A small masked image model, trained from scratch.
Model: 10.2M parameters, 64-pixel images, encoder arch vit, encoder norm layernorm, encoder activation relu, encoder moe top_k, encoder num experts 8, encoder patch size [8, 8], encoder width 384, decoder width 128.
Training: soap at rate 0.0014, 8100 steps, batches of 128.
Data: trained on Sentinel-2 satellite tiles (TerraMesh), 72500 training examples, 14.3 epochs.
Rows from block 4 of the encoder, named by matrix and row number. Rows with one number belong to one attention dimension. Each number is 500 + 50 x the weight over its row's rms, rounded and kept within 0 to 999. All counts start at 0. Numbers have three digits each. After the name is the row's rms in percent of the matrix's.
# q: attention query, key and value (stacked) (encoder.blocks.4.attn.qkv.weight, 1152x384, the q third), inputs 256-383
# k: attention query, key and value (stacked) (encoder.blocks.4.attn.qkv.weight, 1152x384, the k third), inputs 256-383
q.26 088:476490504443509552534414559570538485532607502465516557561532578523530561434539414456490448532517548587527492520495505580602584484486450541498546424475495428459490533396381505453462520536490482481472607591498417552415611490565552522554482517453494445432522466415512497511401420573509557544531534399454418565609399477498459567493537464506446531431529527530360524536491594495440476498575
k.26 088:501544543516416464538562534457432438503481485487577551451542580515544438548513593508541517505500574508448495542568408467544504460568506529543500571415488451501493497457544477472457526511549418583477478407446528477509573580546405478455498439506525444547532487489480583462568559465514424546465424554473583464494568534493483469464502470508540548512491458454446538563507438535467513487383
q.27 093:529413547457543537463584575495447464533516461502523613491560508458464462552490467586466545404588443567478503536454531601511453549456519552631423509427536600459540445546542559483432458479485567494483579494453529497583485578424424457500520589497509519507507526374501483462500468508513453505448463501451536461477498459500430484462435515442538423452526487491458533484448493459511476530521
k.27 095:464451476465539491510518554467569545480595522537539494480555519500535337571501542463467533408454511541417464556491411421566483547538529568454498601511518586547437525566524565461460521396492520526499502562481469517519391552361506444509447438501485490553466574516475560476596442546572519476488484470459480493513494443483516368565503498476538447565594484427476426507447519534454479537472
q.28 074:507512478507525524459606521523467496513530437518535543416445560528525527493453512488467488515487516505568542476550459483456616451481408555526513569592524483463471466550482454601512390562464527556415466505457494536522416529533479514502440424483546416504530481445551513551558434445492558521459544497552493401545517448508475477494420453544474426387490494425447537476553472555453499500453
k.28 080:527498478520415507581467508487484594527387453480576483546454406479473543430570495509449470534410549495602459409532491504547416493517507518559441557396508478418566554545534516636514505471434455411588488436481502544456533470540538476466539658551443520514564514504513503535466538519482476541436451530551500540541556569468421401447505472584468526584504419585451556460461500545535466544483
q.29 090:464480476442484548524622454506414563529434439393483562503469499533489508488564500487408498413516502590493537557525535582545518459494586474571453523563443448469511546592513612501405501542501462606566538483481554540495482557524482483488473590527444523511529541449479600453586494467386470497468474553506512478457545474372457516396403520509472470491466434477443500537523516471499451485491
k.29 095:452534478493468537498481557420581555533450483460538518501503470548530447402552564432461507543426556542514540475529404475486387471534595467390457601502597497499519508479465515528543519457478418491473403555495403508453542492503454443441480454553531490608499462489519522555644445478506483496578539505529467480529554561449454467505530482639540471493421478543488395501509453580442476582458
q.30 094:508540408484475441567473470471488503596477544539437510523486486511415408561509514579531560503524518426423422430519528412451470480514552500511499479483461449498451551553561474521493520456418437548433510428515425548479572578487568478481566547495479571472460517512354558401456604524503439556528449537503567491484470541433541435486559528503571494601416498503547499522442499508563498435486
k.30 108:445567454358503608445404482496580412438533553518502528572491561487513439452380396519587468587533481544564487546488499452516459451433487452496467463533541446491529551427458468535501473492469542579576469476504514479530484450514492569507408409432557432501519516500570509554581458478524523540526477471499484492561408497452489474488497471475495479541541548516507499489602469445414508529558
q.31 075:541440450580463477614564460463517495463442527440403509537458452474618492512503505551563494513474439450457477421549521488492510546442518504497386575443528582531536518559599482505542523426574475565552491504429549503484440470502457542523565477550477495463477470559558466489483566528493469452489436545572557449503550536422559431486583511458558535514469522534564429593493435519569495531487
k.31 083:533522459412547453515476468544503406462579472579459527488524594450622519398370421467467538480484530520596510510554497539494570476501470475425441390600514579494501427490533469547471482476524450544553515528461567475560451341470560477519447413551616480480465486469555546549510505489629566463519515454483544539517502459496461429482490451465549446468555498439488433538579555520463470508546
q.32 189:440518533423551559444553498465560460448508464466539518432516563486539482554398529469490578514493576519468498609468419468470520540544506456459550481514552445524422482485500447517473479459581499547552492517468484473466388407482395439460386396445545443512505467505551604541535423446482492520494486490443456503397569553470522454519472402486490461452512472443503535467606439523438480556488
k.32 080:528466454495450467519495587474508481525463491573544450488498543549417423454430364421523526515502517534487463560493586514509530475496505522491562457574520505468527580522540432570480535479514622580511407557486507525498480347490474532417413549433508525383525539538591520527522464471533592483512500400550457540563489481539503577523549458556463488460514451409513521460586448540434476546484
q.33 112:583513407565468456525559413497484536535416513466566446556404510549534516492577489484397495464508473561529456429601562577455494499420426581555510577606375502448579443553505524514451450520469580497447462360516555580519578533504523520524514529542465508503499526456502485457469474544570469426510446533530486504461465442524549556440426500470472522484454457545464509608473516508510539496493
k.33 113:520526467593477506575505461413498592489467501493471459498460458606577550437580529437512513527542508531512481483597465437532389472491556518513438625517466487481500586474519567592508458482455495496589577493557532515465567452535505482511514533508568447467460422590532545490517514587463480481529489466504493543572565507408539444444477501482509489546480455533457487481382453540422453494474
q.34 100:505482492600528464537536446478489573605536531561554461485539423482614492518556519541538494428494604457480492434513497511559419457567597529520463495488441543429563436509617510437617592496409497484480600488497478492483525560474522522558576545508483536460419458529483446556509584515515503529472472488503598446522429576471503533509528433480558520579467504518568493555444631412522431539352
k.34 112:580466541520412468474524542564421496471445521475425515481566474519477568457638487479512472512497497456465543512477522457534523539468478490622509558503524594507570552434501511468528535473509530524457562472514436518520588510523523551589618607512491531432508549463477452495501496534472508490485565515524575523508497460525531515528523557483512512521530521569472478507433474515575533560549
q.35 100:494474584523442470463470521439490537487567463513506492491495535441486482479418509447509538555478595484519474573465484465483446460579523523387459449365630437547432520502484502535568512461561579456456518532481459485527430450440579552459495458498461522458510482530531496599426463434492459471410492524453589482507607539493424432464582541439536478494529525522558552436502493580523504539422
k.35 101:524512501441478504494551433492518489499458492425575471401480612515425560457416469498466530501505404458560523536415542570461474456507436493393575484492513426426517439532500478394464523501563526494445460477440611537487384459448458470395431457511423564519518542528534566529462433476548523471480529538472520416416460477500461535615535547514523443388492570465557517490559505519518541536469
q.36 079:445530535464506524524440437545562497499487524437495483490538446491469467488445554584470567472572499500444452485470536537468371462439586574426415467495498548593522530459558425465493484441424497589565562353509535452485509551381479481455561520485538539529516455604520551520501474527506515581458524511507550500500547475457518396455432511365568479510523488530570560498518441532491485512514
k.36 072:481512536438499549559494468499539467444500485432474590519508488466621388536480510520580518427531586511467379514528496595459486460551506557439431512427556574536492424494527549503475510443562537529410461458540545471481471457396561480491492526580628546507530447436554530481560461558579433538478469391491581477505426533528477440498491516441498489562528540523499443522513528501445471501497
q.37 090:563405530485493558482502420441417483515561451434557428451493479429511588506529503491461399501626550417557550493562450465517514407381504555476533418582477490482576514532524534548561422528534494566545537437523632454497478473529525546483466437510474506521477598416568461636476549452396570500487514547538518464497573471540486495571552457466487551461530574503527557562459522482543462513400
k.37 090:580468539454477512540529456577449503549451552502526472464553542445437594455504475499484443469445558442541550538448444530544433403523415444447550453363451479487536460515527491500578552525457503413501555404418535437543528543536582532491442549523400515470477562438487437554412531545534535505554542575549554516492540449530419493501527441522519578425526582533471544553468546504560563499465
q.38 092:472574515484494524435579531471466439506448534513455596477474491525464422539504550578470564511608499530440482414514510511483547523534459480609410555563447607540473575524444472486460426521495449560457546426469523479555556522502386495515509519455516486393441493441495488377567440536526477463445522604401480456462524443498575480476417571464540492488478416454504465562456491476564546527427
k.38 098:471529489426433525533477576462573604577546467512544511546529432513480344440494472491497481536480449497520522407550542454488431516471527468430476467486587486481477576486467518504506527405425474537466497504514481540488510572474534528543507523406499493454494455542552563615573511537548520489614500437380437503592433518478483401482518520459516426585498569568554426485528587484516519505512
q.39 079:494531483518529444542507466422519476608519511442556630549563495484485495555480421556539448499569510537442485453404610530587573480530594575474386471475509625499527538527491506473414539434533539567533487557480475455452444526530534331537517519500473520552469523439523572489546483488511491483514502413528500582510467479407534448421406557477442501567506537516502478438503517386420515462416
k.39 073:393512529546495296563457496495556507636460500488515520461523573470526389495492495572598484468417561479516497521557637479526534428512599603418514513491534577472488469547550512450550486519468471533510457591473428556429450513553494448454486511440484548461456522494490561535489479483520533492550471365464501530425487555478525519540533545613480477484455584462562540527517556523457497520455
q.40 076:520494516433442456419471571470454455483452516520538492503487488449528540498431426605494479483544484438490491497547563389521570461521493433461556496524500474503459455555538543489525444541536665525442510540384552491590476529567521421517528421442502406532496505450482435426420575537563525523448554491491484465517444542609511584556458508473491408518645535523492544510498506493532502523487
k.40 087:500473521420498479521452522544528508435499572494536532502512459541369533513538450575548367509539509445523469444495500547551525417520484506525545492482535588530419604557509502470490539551535521436476561506469498558483562518592574534573535540526413507506552485521522395434398586584496486452453548496600481561490420467536445601438550574459463527513499462532443624407513442529505514457553
q.41 078:576512525522533514569491477572497535531526389493507521542572561492470527415472450476477478521427525466480558546536480523594432560486454517456520473501489540427521515449457556457515561536391455508492530476460539434452528453530519452606518527472459344463518458482526433490556443486534450545533597576445457477509555496550498505515579451484479475492409556499535527528483635434558483577460
k.41 081:530523503521422435445569526482565433510403547489555474560500504472557626531536511501499463503490504433455454470548418474548455492500437485545502610404473597555473475481459482517440479466486436562481459464524500438476514513481495496467491390557528507530501475430401536556556531432465450539484451560544458380498513489504549482542444506427495513552478447512529352583579431521507477470460
q.42 080:471540550524525475500509443459473423515501475520517429391563553507450495461454467543526520608489399425530490497505418472520434521498508480516506456542481485633415497461402592486484425568518455478500378433484488412524500467500484522528432505461486375572459553471572499486548410414438464475438465627465491445480586460541530502605495422531524494488447471493535517467504436513488490560469
k.42 084:468498525558504456544484521491438531465387509502581507481518488570543520501500524490438473563513500569531520437520481457495508532515438510581508462452505542447466606489361692508544452574462549405481526503488418530488562470562560538611493566486405468513588496431512477464410486518512457474500520611510496516475541429475548524408447401539424503436508386543512555489466576458479496421477
q.43 083:588548539581574447535414470482473491485520518647413517489492487554536487531565449589480431468462520568467453507457518457574473477546504496480471452534424609564478545432490543475471487578497439493477464446572470545483524503564522443585569557531530509459439490448536410401475483447545501489494522561574481440434449453574560580512420529561528540572504601473528489512416553471528519588562
k.43 083:449485510392539503465502512480506474444494567510434491500508436541584463567441538590448409499527562591451545594522510511484439539445515497424519479548535568514556515457558590498543497521623552523469413488447546530516399513533429485515450558447567477524539502468522513495524452506443538509582485492470470411388549455459523514468428492538470471538542505473527484506527549479509506583524
q.44 081:444554514393520530422475528517508478525468598474499499470513570463624421487484449494486510436529516533508512476449496602611508542520519406521503511493488486493394465551476526460468625549396528479505550562543530478454514536542517566529450488446470443563550561495489464574533509454492482515379456493458472549557505541509492557551499545549379494553527436494594405533539477453426525448473
k.44 109:536464537539410406512502530478445586511474493446449497503502404604467491468602532507442496450499490437454544494462543516533461507501510513530457561513533552526481512577554591500533507440389489459447511514438410550482572543531529515535628610531439531472567550492457456553548536501477465456481525518537508448504478535500475478494457549517433549510483453583515524461434435527552521441469
q.45 075:539584569499445578494400562515515442476444547493462472482559527526536520482487545522492461574495542549472410461495505566598489499482479464434551523484546548517446600393460520464531434525507471516506388474488481540417565439595644480558471538513491469393504531431533516476432538541536445537509558457552531560501462480502532516502517454429531490481491523511474533472568489482444471478589
k.45 068:557680537589478530486485536439476537530423575607405508553431457557546562479572583523445517423509515608438504524565559593459476519428532506570492500449484493481469468449470499485474496629559503479497498465549466478475578530535496495527481566517499421481559534497537512454493507601433424544527449501505538482499457509473450430418483494416552514486497545506515469451426484544490467589563
q.46 121:537451419581459466549454524532466545510514481539372505569551382506461458512608472500548488547498517448569524506514541502471506450481568479516546518515479517490551537568518453541537512470448527557480512464474478553526544546564532503480566573525555481430544508508454471471489543557469525476553467384556543552560458545501518455453536535603534562618475519540537560429422501488559460450445
k.46 174:470554519390549568479467497525542419449552474579556530486515578471488424532377479456579481511487520564555532582485503467500466416463508428447520437507531460513444447477503445510506518527515524529489488521459576519479418426549462515477401439455583446564542470506561562525527507490521526512513506472470458502521474509478540438498519414542552481494555554406529491451661490445427507557526
q.47 084:540572461531442546542597435556474482451521565436485505573519465507592558518456514535408506502531465493413552512484522595522517550558424560611473552438477551411555573569544469512462499539498411592496503440519544488428503556479418546559529426527481501531429508545536545484455458535527467480467495601497485423450525489470492530510393604502439536431553384516415518566513520531522482533439
k.47 088:489495492480539561492463550447550586392520481496488379529443521477586533449435453474539506523517550487585481476600487500537546434498514493410529511506602534426527554551553549546559488455491480501559510507574479399467432410464513474511470371491609502516440520457533575504465424495505414472585541394496486502510463531458429572487502461445497465496521448446462496472555535543426455520518
q.48 194:567478490547435423572485445538466583510424519458396522520517463525430515499581474532468431477474460471483505424513547563480589468479471550579510450536473488450560547585524537484526525455409504491516483522516504540524531531484589565528569596530442588374481550483464416498437540551511526463502497486560523494521452458541479547498450613487467525546481547549491522478413526488599533423488
k.48 130:574418482549446467620458423466496532449419531449446494509486460576500484471618494490486520539563502498464430489518572491590565511518484523559570426501441512471561539556597499532536534423455584518523541565495493579490524497462582539534586636530429531434528562517539414572461450478498529485510505432539482532515444488546428488521491524510445569530515514591541534512426517488582549416467
q.49 109:543583486464485469500447409473463594401476543544475475476450473573469457429498503466428573546427451610565429499419451480487553603552512474456475503541496411463553528501521562605504460478485495477566511545596461468510531420465514573449482514550479520420448548530588453631571332460465514472535458522585489554618450513467442489519426509505477459514525532513525430492425460573477503553453
k.49 104:564468508548430431498553427454425475461462468537497402439438494578544455467570559513422513567601531488465454480448441439441501612532509524460529512541406522490531509540525626533505408505534481484553532425562412508502625459529515495436526520523441514460484527492563509546527411471361439476496582558488522482470555536514507552518541494515479476483469456576474508536372484597559509492478
q.50 094:462574527383445527373486508466537434513559498480559440488476511486469443611449382550484469526536524543464580542510470483449474466523540475484484426486554524575455470506530510545505463522535465488574462494410522446450446571427483442439397437426523499498540488530495525541503482459460602511478423526584494497480444560457496519560459519423416474507521544484510530491542425560450517445489
k.50 084:430480470427455556528482517549532527570514546418535528558488453486524591515597609544488555422468545487432541533436419532457453534487557535476474543451462593491511474464441605541534598457537485466451568453496393505464523529409459465465540546560483491579562500509453510444545555495490490454525470499494509578470454531452505529456566520478421569537515489511562451527495418568528495476470
q.51 096:504462536466485521499480493527493544447378489534522561488496547523514501506530444515514521454547477535456508452476453573541542548489486495459420575494463496491525534454429429467471539586537470588510480502513463553509557483499594497547519507568554361580501444464459446418566452469527443515479513519538475525500422423531479517451486566507533521455469507531535505526480525474520565526627
k.51 098:466509436545527424509552520465472631454461457543486525534500432581489510540480448417463551564475542507421445450600561468513524505512624578452474538500509467514448567515511605594454435475517456503457424509497588528492520511492490431514499479566512463499532430565416562439490478575537504491537448488512464546498548454379454435456462520495541508566506459416460530453514503506441427475562
q.52 085:523425493447489529515522530595474438524440470496515545456608459441533488508514410607653566455495511376509567565524550433576441538556482507562401436438546541487480517591615549522461518530364468531439511533437557570461497561551530596540489551482452441530509560560493516451513584484554472498367521492519530547479539503484511534479559491505512510531506472464513567570502389406499473479507
k.52 096:490552421382457437599440544462521533422511567549479485576543437545546507511446449496521499601565498457517490500578463397523441467460570482488399432418517504500489524532444536616482466502545452562531502446551454469523496506556573591578471446494557401435526478533521540517585484531466451516534587503450520540517518431397524415503505431497463517556570421507459529470534470512458448481490
q.53 082:449425463615426490477529482487544487481458507430507507611504492551415553449534523516442562524568463552508401503526521473508520533400484549552443503528537453507546500448525472505521430463510644540636513382512492429552523534429568493548478506581500494425452456526553490491456520565514486494455453563629580531400545520522544491523464457459468557542494507525443553580503394488443530446529
k.53 077:431367497482537460545473390538491561525492537506589507503411551458452480459423502544493528464504497588591445498537434558522548487468557502489446380538437473460544369492474466428541427459463524472585507438499467494526570525408463469541509511529395557400437478462649510471447455497602444552522497514450533469383497499505468474499510474516548453437465558515505540512510474446557456493454
q.54 083:597492556504476572532392533462518468480433466421464379557491544562533615530544574422468407390578572527482458579503526507565558483514468535462514497519439509536526515446556529389520473593566475535539448508467576478482585378501582522587527483599500430501521525484514407457480481532464492488495543487556592474460458449489420618447508480531494578539509537465441475533486507546462546525587
k.54 092:498547478496540501459525466443414475586507531571451490556478541494500521536468489579433488514468507547514531547517533564470482476552554471471497514468465456527511442466540471538513463585547479517469450436521495504483559535539484440456401406472568476517398468488573597520470470466486447510490477596508561468379542527490466477485466471465499556498534491425506532510509548514443439633527
q.55 086:539414452536448525511476478532629486492566464453599454522482510494571513468582419392482521494386473472512466472560498505450561477402404577460543598552526521487576561498476467485480573545474530463409528459484485528463505552394546479511573493565556548532481478477432504498532516500577527439489483391567504496538542397559538552475504489511495566575480553542578541569498497432465578513534
k.55 089:474502497585501453615557417515467459504482563456518431463463484564486679492519409478583523445483429505444491591540523586552484462456486630565542531541475552460519532522427521458453496529388569487572548442474520546551554553528442488478504424454522432545483515543435593432467589621473516462521426516560516528475523384494528569404491450540446594484502487525441517519500443476495527450415
q.56 074:603510526497562502526454388530458504453560452443534524400515505501535510533507405482561471512404548475538516467504483499517541518542485495471574521520420398486484456519522523486474499505572562524470528515522444517476534501588577597512562579439489503532529439579503456571589515528428541464425532463491451538602528518606431422470604441506551572507446544465547651454494508499522470512567
k.56 081:489444522508563455520511535585541384528462504495579514492534494484553569475540547520503565505578398497524590486494493496462509476409424484523542465491472424458506545477524439471448470629493628477509508494488467505562626512582470543544516500390518473534467458451487445483478531524484478458483518530471529492522461400515503508500612485485562556499556577458521541557460544436578559492516
q.57 074:411526537439429454492515479489516502476576537476641570447525477484419475442423513526644474431487521510564491517483444507579452521553571461501498544475562507492434414425473510442517456474423501443413482548470495539469523553557490464543475481521558406517561503531444563453628504467542487504422446497449514511470512479504516493520450517612468463494496479477422490433546490438388550479484
k.57 083:475497433487427448528534525501516486419463451452500584495526459516400457524498454534603531466528482466521469492512511503569548497466552558495508488480506531451498476543549505479390519540423595527472512529525522552533515534587459502502566494447513503508507449394435554390471637585475533487468462506531484504571498400439479596407464483580512519570490520509511581521467561506496540438548
q.58 079:502539558513438550483624546592498461473543534544534473438452507458498460529439540511494470465567508549449551501408529563435528516521461408455485481535529420426489442560481429485377526482499475478413503510477533529520505538530394465492513475447539512539529525555532541470449499545531529463541540473474446502587462465472446499447493535551561450390557489440510425503571611535494528578408
k.58 090:479485480535449488508452611418484580550514496502463451594524434501424486552542546425461509507471535449467475398478520527460517531479601510459516555404558424554425591489549454514483522382475415534494492480449498491473439537450583467481519516483570519516564590564504566497458512545523481511580493377486519562640523583442438484412566492500449553541524452527514455449494487560481468531445
q.59 090:507575481503531551518437500502556471504543559464498457483553485486383538463434431550609425546414512456537471510410568566592502524477546438490517349494462595526490495428619407505489538463461582536517468490422545463507479536391571533473519471488486522466444467564478521412435606511478533555409441350490436541560472512527536518454489488441501538536483609498475602478548466456501519510607
k.59 090:486425501530510431500529433518522479491442536455479542471521567477446534525557625455527460454490527428506433489581526526547510423408498642484535515485556501522598521493575441380555531502565466597449563462511566514572551563473574530568600484531499564506574508484550449408494491544464480525476502429544501409450516440574533522515531573489489547534535539493494571553516490488461500468543
q.60 080:406418514532436458540529480431510559481531430491634399488449573494462607480496531474508471499454448467472392458440564432497491517487544507457576503557485433511423523515528524522408455462494538510469524533440415469453498520418487502535455437470411526480503554557467480480540480528469453522568556567393475510480481499492469406528493473457579408467396487422490552477498484575494496425552
k.60 096:517441414679468491476484454479507483578478467499602465575498484474524578484553429516500508524478471492506488398526526487542586541503483475495460597524477453473570530516461494465461510490466545455473490524559387547529585579460501497584543564496345499457480536494464397477505425450475448499468507507513469462523437530590423509452499548462510503480436462632457569508442482517518530476509
q.61 084:469568447563431535533533520484497510485479543505520524576558461533573395624526521543500435374601525483610480476551476522443564539486549518517491537556480542490548596540550492568476409491510484616540495488564532461503463436541434523465490498500597464550491476502577576453576525557391446435519553392487541497438559507478586481478460530570544464563539474452513437469491412472424519477491
k.61 085:457592506548502545515472425531588534478535544547447511447512456488566468441476473523551458467544433499563503493456529541471461431462448386437478472599462513462553453567512449555537525508456537479482407476528453515488457456555527571571432528516542431545481493570548506623546397530577479554561491413531464521469478475465535404531449409549532490481530591458551418445510563439458530533522
q.62 104:549512502475485440606512548461478527527434529535440513528489501526459578513544501533498479527558452440429592463510554587532563455532532519542498569462542506505506507520566391540509601494514452538483449554516507550544576532547510467502572552543546482490555563492476465474546465491564508537642463465486527540531470487529460546513472566537466508496520475507513463564439616484520543504496
k.62 143:459560545406590554443509522453573387444567468502545526458534565449535476514359426471555464544487546523511543609503526467502495489542477434443529468478571495518449510451524450547456539503576476547475470521483599435474425416529449453448399419511575438534471501503536559522523523429504535503510475454427468543470495539477472431548485433436530468497526500364496447518656552456436538519562
q.63 075:531537563452583618470472496456491473485417526534539500456483566486424448531401549395530563501539493515549511528449532385532497489458485548457446474522530499499478563357530480458544443522504438550460541491495544530505507418492493508464458478513500545589470537485539485557452539494453471483414541532487551437470567492496447489559591408481595436530456556489465527500552505476508526522528
k.63 088:529519485538503471485496456506462532528446609380475511557503424496421576435599460532531457558471412451481539458542566466477545481499502535578527563473493504455527517472457494565558544438468509547495493465479495512521543497443633486515567578562413474477491504456501419564509535562532467471472457509546503500550456512553455520494501474428522539537456561616484540521480569466531542434507
q.64 158:546440476576500509518535496494467513488463515513444532520501408508546518502575472524479460464479516507481427503514539530467524561512494550575494547530476558493545531537479516427556499468476495483427507458552461535542554570482539450571558571556483529425448560462475430505490491574555510493558566521571557500425475459531504536476478579477438530526470495555438490546403555501560520483448
k.64 099:456462416571468493474470447535503578545487435527531576530456395415454491488528507475450540562530444483417567370522501464489454492584492488523481522473470580540531484532434549545477578410374498431494587477513515506572493566471487425536530584458419513492440441456421429526502481541551490493546476532501477456505469478527535362478508479548551583573420468560486428466454556477582499523524
q.65 134:480567586420527539475525489456493451459515465508572499442543598501439488538399546531495481442460531481590564561410466566551521457494460502464576413484531421520469459538541386469499484528483480528567477508391519457468427436537492475438421431447498496514541478524548557492463464426507492498435516480480523460531493517484512481526535446522469486465479569441570472465618523481427557525549
k.65 154:475510478433577529501438490497567451502532503519555520438494564470515446489376434490569482519477487515560510585515496515489480493478510497433516438517542468536475458476504453476515501475584516526506437602484521467488395462504475499462373435405593471517508444536575566549542507485464500520512473428452479492592546511457475452551486450415514475514545492383549509465639486463412463527561
q.66 124:450578449483570522393520448443545410534497512589507479519472546449428480609425468541449451528472414494447490452545432358500566454496453510550540548557506421574424574520496419466485536459485477589494501454500562449528465555513418459482426429458533440511480420451469553423474499527491413516544520546479442394534472491527578444490395484329510493527542394432382523506573445491409523489518
k.66 128:495508538446503485514456398458460484514517521561483469483492443459433459483397496566487530374457499550579453499540437443506516503490566519501545447488501378587482531510512518490596491444539484538523571475554483473510425526458502531480397381457529451462512425512620516479463478507432472550492480588489452431498555531514505410515494498446469509566555400498426504519487436534412414551495
q.67 094:502574424486530543566511485417513499455443476450546530516439566513543466553495493545473484548488444487520458401535491557475507482529462492423458572502464500571452485529380429568409456446450435538494356517592461467523550478484538450523513547490460524460532486434496467478511563519486450496523585553523483450572471457477518586484457556449512509565323418495577517577504558464517542378478
k.67 089:539555431578485423485543536519493564527531567521539434459551550496437472430587461511510512633510501543502586344509525406498570527453475467546472512602462469536518511483456573579513530462550494442464498602571531455521567437402565511474538597558421499478520507546600431550430477463507552478480523495494466496561493554535460495585489525537519460463419480575562506550555519611560478542499
q.68 099:484472599435521498614368458531453529515542462459512517463525455498498433516489551505584498401464580447480540510485407548589469487454460436581556477479542563429478560524454515489567629518458439427433563489443443522511474493515525552445485533430421489478611520473474418517553598498492586461470504466486555529510488471600453483478625523451466605587469527535512466441479419466502534472560
k.68 086:497444439521487524479502554549549471573582485517522487479477463486435545519573505429504536450490511465509479390554541629463460526594497564501459541526468585542518364519448530454477538470400461453532532479538440505467557524541538489541526555506541460441485537436487444487582544552501511543493534473504464543478486526473488434440539478473522572521437524505419436581504508517515482569429
q.69 088:457532513499498596511409488503490453491441449496525459493477526427419499491435493400562422496509470454595491532500543473500469522458404564499462519553560501507552466548536493445540540576509411499530503484416555512524544501455592632496517468477521492528506550456399442580482546491525514546463496500615569422515456473539455529565609565535544573599460549474505398502538422484524482587535
k.69 082:482525480543535496486497506528524530629497541538575469545450481532585543515536447531497491401397480491532508552562566632604522482485609551376485473557470641548512360446455579505487544502493503579498536481430485536516538462437410526537510478497554419580431584549466559484581467517505568474460476465539498500522490526476547473489433526422439452588489530469513464512533559492487471480428
q.70 077:443533602473480516548508488553515377476562565503449513502463545446464506492496606524549449363452509470474529534367538565521394513557472429533480439496495520545509519423470479438534584525480418481480540469427611441491464485557495498525525490467601477435469520531432568509483430440524503581580599535482491491499439528467497452574511496511544488554411557444516448475537567482498525517486
k.70 078:541488510506522503521574503509478613508550540506516449479521464475497522414540489519447500449451483486506600518486501527442453451537479453390499469516532560461442460569428536478520540449456629466499572553517529556509494545544512515499500544435500466562496505540469452511572622529476486521575430556542495492598440495568524454539506425387545445431449500606530444529483553566557589474484
q.71 078:475534418404523491511437561437620523545537474531554545546512446494447471488493509478453452491495552538496452547516553505462374508312567401499370456497550617531511537464485598529444465376465430498516490393473555515496459477454524480491478491454496511517424596480516533544547515501495509531479519432460539497460491457384516455514506514488500491475480587549516457409454495460532510522525
k.71 084:481499523472447501404476533481525660567584463448448557502513399520463558488485501466463462528427509522428500570408606568434492485431541511460438522563569529525526502417505491381515484416514447453496483472436461476497504586440540469507515508580446608391460577506460385547497431488536539453490489422545556460508448521439448529593510487422491483495408540469552475462496508506523534497453
q.72 077:516390502533443513464561501503468477515527511521519411549500566473651582534558513481455616451526459556534472542533495461524570573550511562508473518517408438546577473427524532492482502578458591533491484461555535533586549547401496597498515484484573426435495549435547514481576550535492447479416395470531593533445578452475526485527447492461467550440426482503476533558451430496499466558560
k.72 095:479481543405492510503488483537532439493556501590473499514452523498569474512452478489514497425414506519567422491547459541536464437474571498447548441508486480474450474470518494476502537493555488587490511474431480531461390493497475519435441412487582512540493519590547564507542508493453496539502459490478558497548507515498568466546483470432534478542570475507537509417598463474399448506533
q.73 087:532518576499472469510471441409501532490446543474491478426421553606511536568485519619548438431463427504602509424425489579524493399542589531537523473501537612512475437421502485429470594564547427426563494502497489532412467522452516481480448496457427515532502574550454546460472457450429500482467515555510503586464485590563425566482523500511442484526466549484537577447502560455454495435544
k.73 100:562503513533498519506382366439424479480458428394523372484520531544447446427504589447517496477512505436548465594483392522513517555525496525473596462468455473464550494495615563443550593493376446407523495568524507485393493425479641517503450507519442511490485505522515455578507538465460475537401526503464565546476480570513435439488502439489521505473492530496510470430491574531562565488478
q.74 077:462414478577515460425425439472522424511586523423546452457417519486480597475482470402435483482443469460557567514451515516480492461477516495562493486632475543569525446336445480555496515470503514432541469513588545454544527503466469485487530440558552405557481516526522501462534501459570490570418416490555517564492562556542502507503553544449567560511461541514496565586550493497494453489576
k.74 078:536513524488594516526413527491497555541484465628510503457538550503605472467509521455519548480444496562532455587512443482614529462518570474358511483525534547514503452546505483527467509457550529452585500516472440542511503426542510493443451459455514440493452555474404446530526536462462558497487457490507488551607461479558495492575481415439480479483503574504594522428409522498451419590508
q.75 084:494538487462494460534514464516535536567533476527532494499536456485516438463509533433552522506544554569512528524488510503555490569443485510551445463526576517535597486542439539484473459524526545526517542513464514464512487472505542550474473552595473481551583629456500492564497490511532540454442539520576466472575520456527565449585555504477470608530552569450590470435550518535496434509490
k.75 083:455486438545498514498553506536506534544521538525491566524478488500436567490563533509443497434460421506442469474537546529498459637566395529566426475522411560507561451484450425417485497583324490482485491465441485555541492589547469507533499494542513480544410494468403474585534417497537562528482357555569540403474527428473564544455495518514515524520451525462478549518524596440527477485528
q.76 092:494549458538585527395523510396549529460479599434448511565548440472538535477543536468483501529521479559505428421545436396505467440543478446506410512540515537542535537457530585511555465495529434556507566430560437445485593537447536458523554497568509569494420392554516488513483409559531417475487535599520431465399484476504507496592460455417565518493548450510444586587464461502461473536502
k.76 084:456556525383456533432586526467422491412514523596509417475538542507464545510448498450529561540484553590487502581463453458490583579509601496438449459536447423432465605413457507565400506415633495565471485559438407533521523493509501539475502460539536390450573409463476522432505478484462514527405508538414495523606559536428537481466473492519531469397568481492473495481555506538385500562544
q.77 089:441527461474476570561538442464539504513558478481571555484487431487456380584475480606420460590446484465512517550576542454540506519453510413448517414485464501595410526550517493501454413381472472465536408413560466505551505514578534516506433488371506486471447548487596522495558515448482482533466466496445526537417458525512485487579435537516526419567355524441618544481526498458528517526483
k.77 096:532530521555504532452436513497529510500486529554434511459503426500584458462581459512494396585545527444426472400523589548551568461474466447535554517568507529630529475503466503490513513430579503441515514505512487547502545541492528463506544546460411489464515532455492337504452506575553599437464513437515497470552390502552479504538557519547428458506433544608525544523483476492553513464501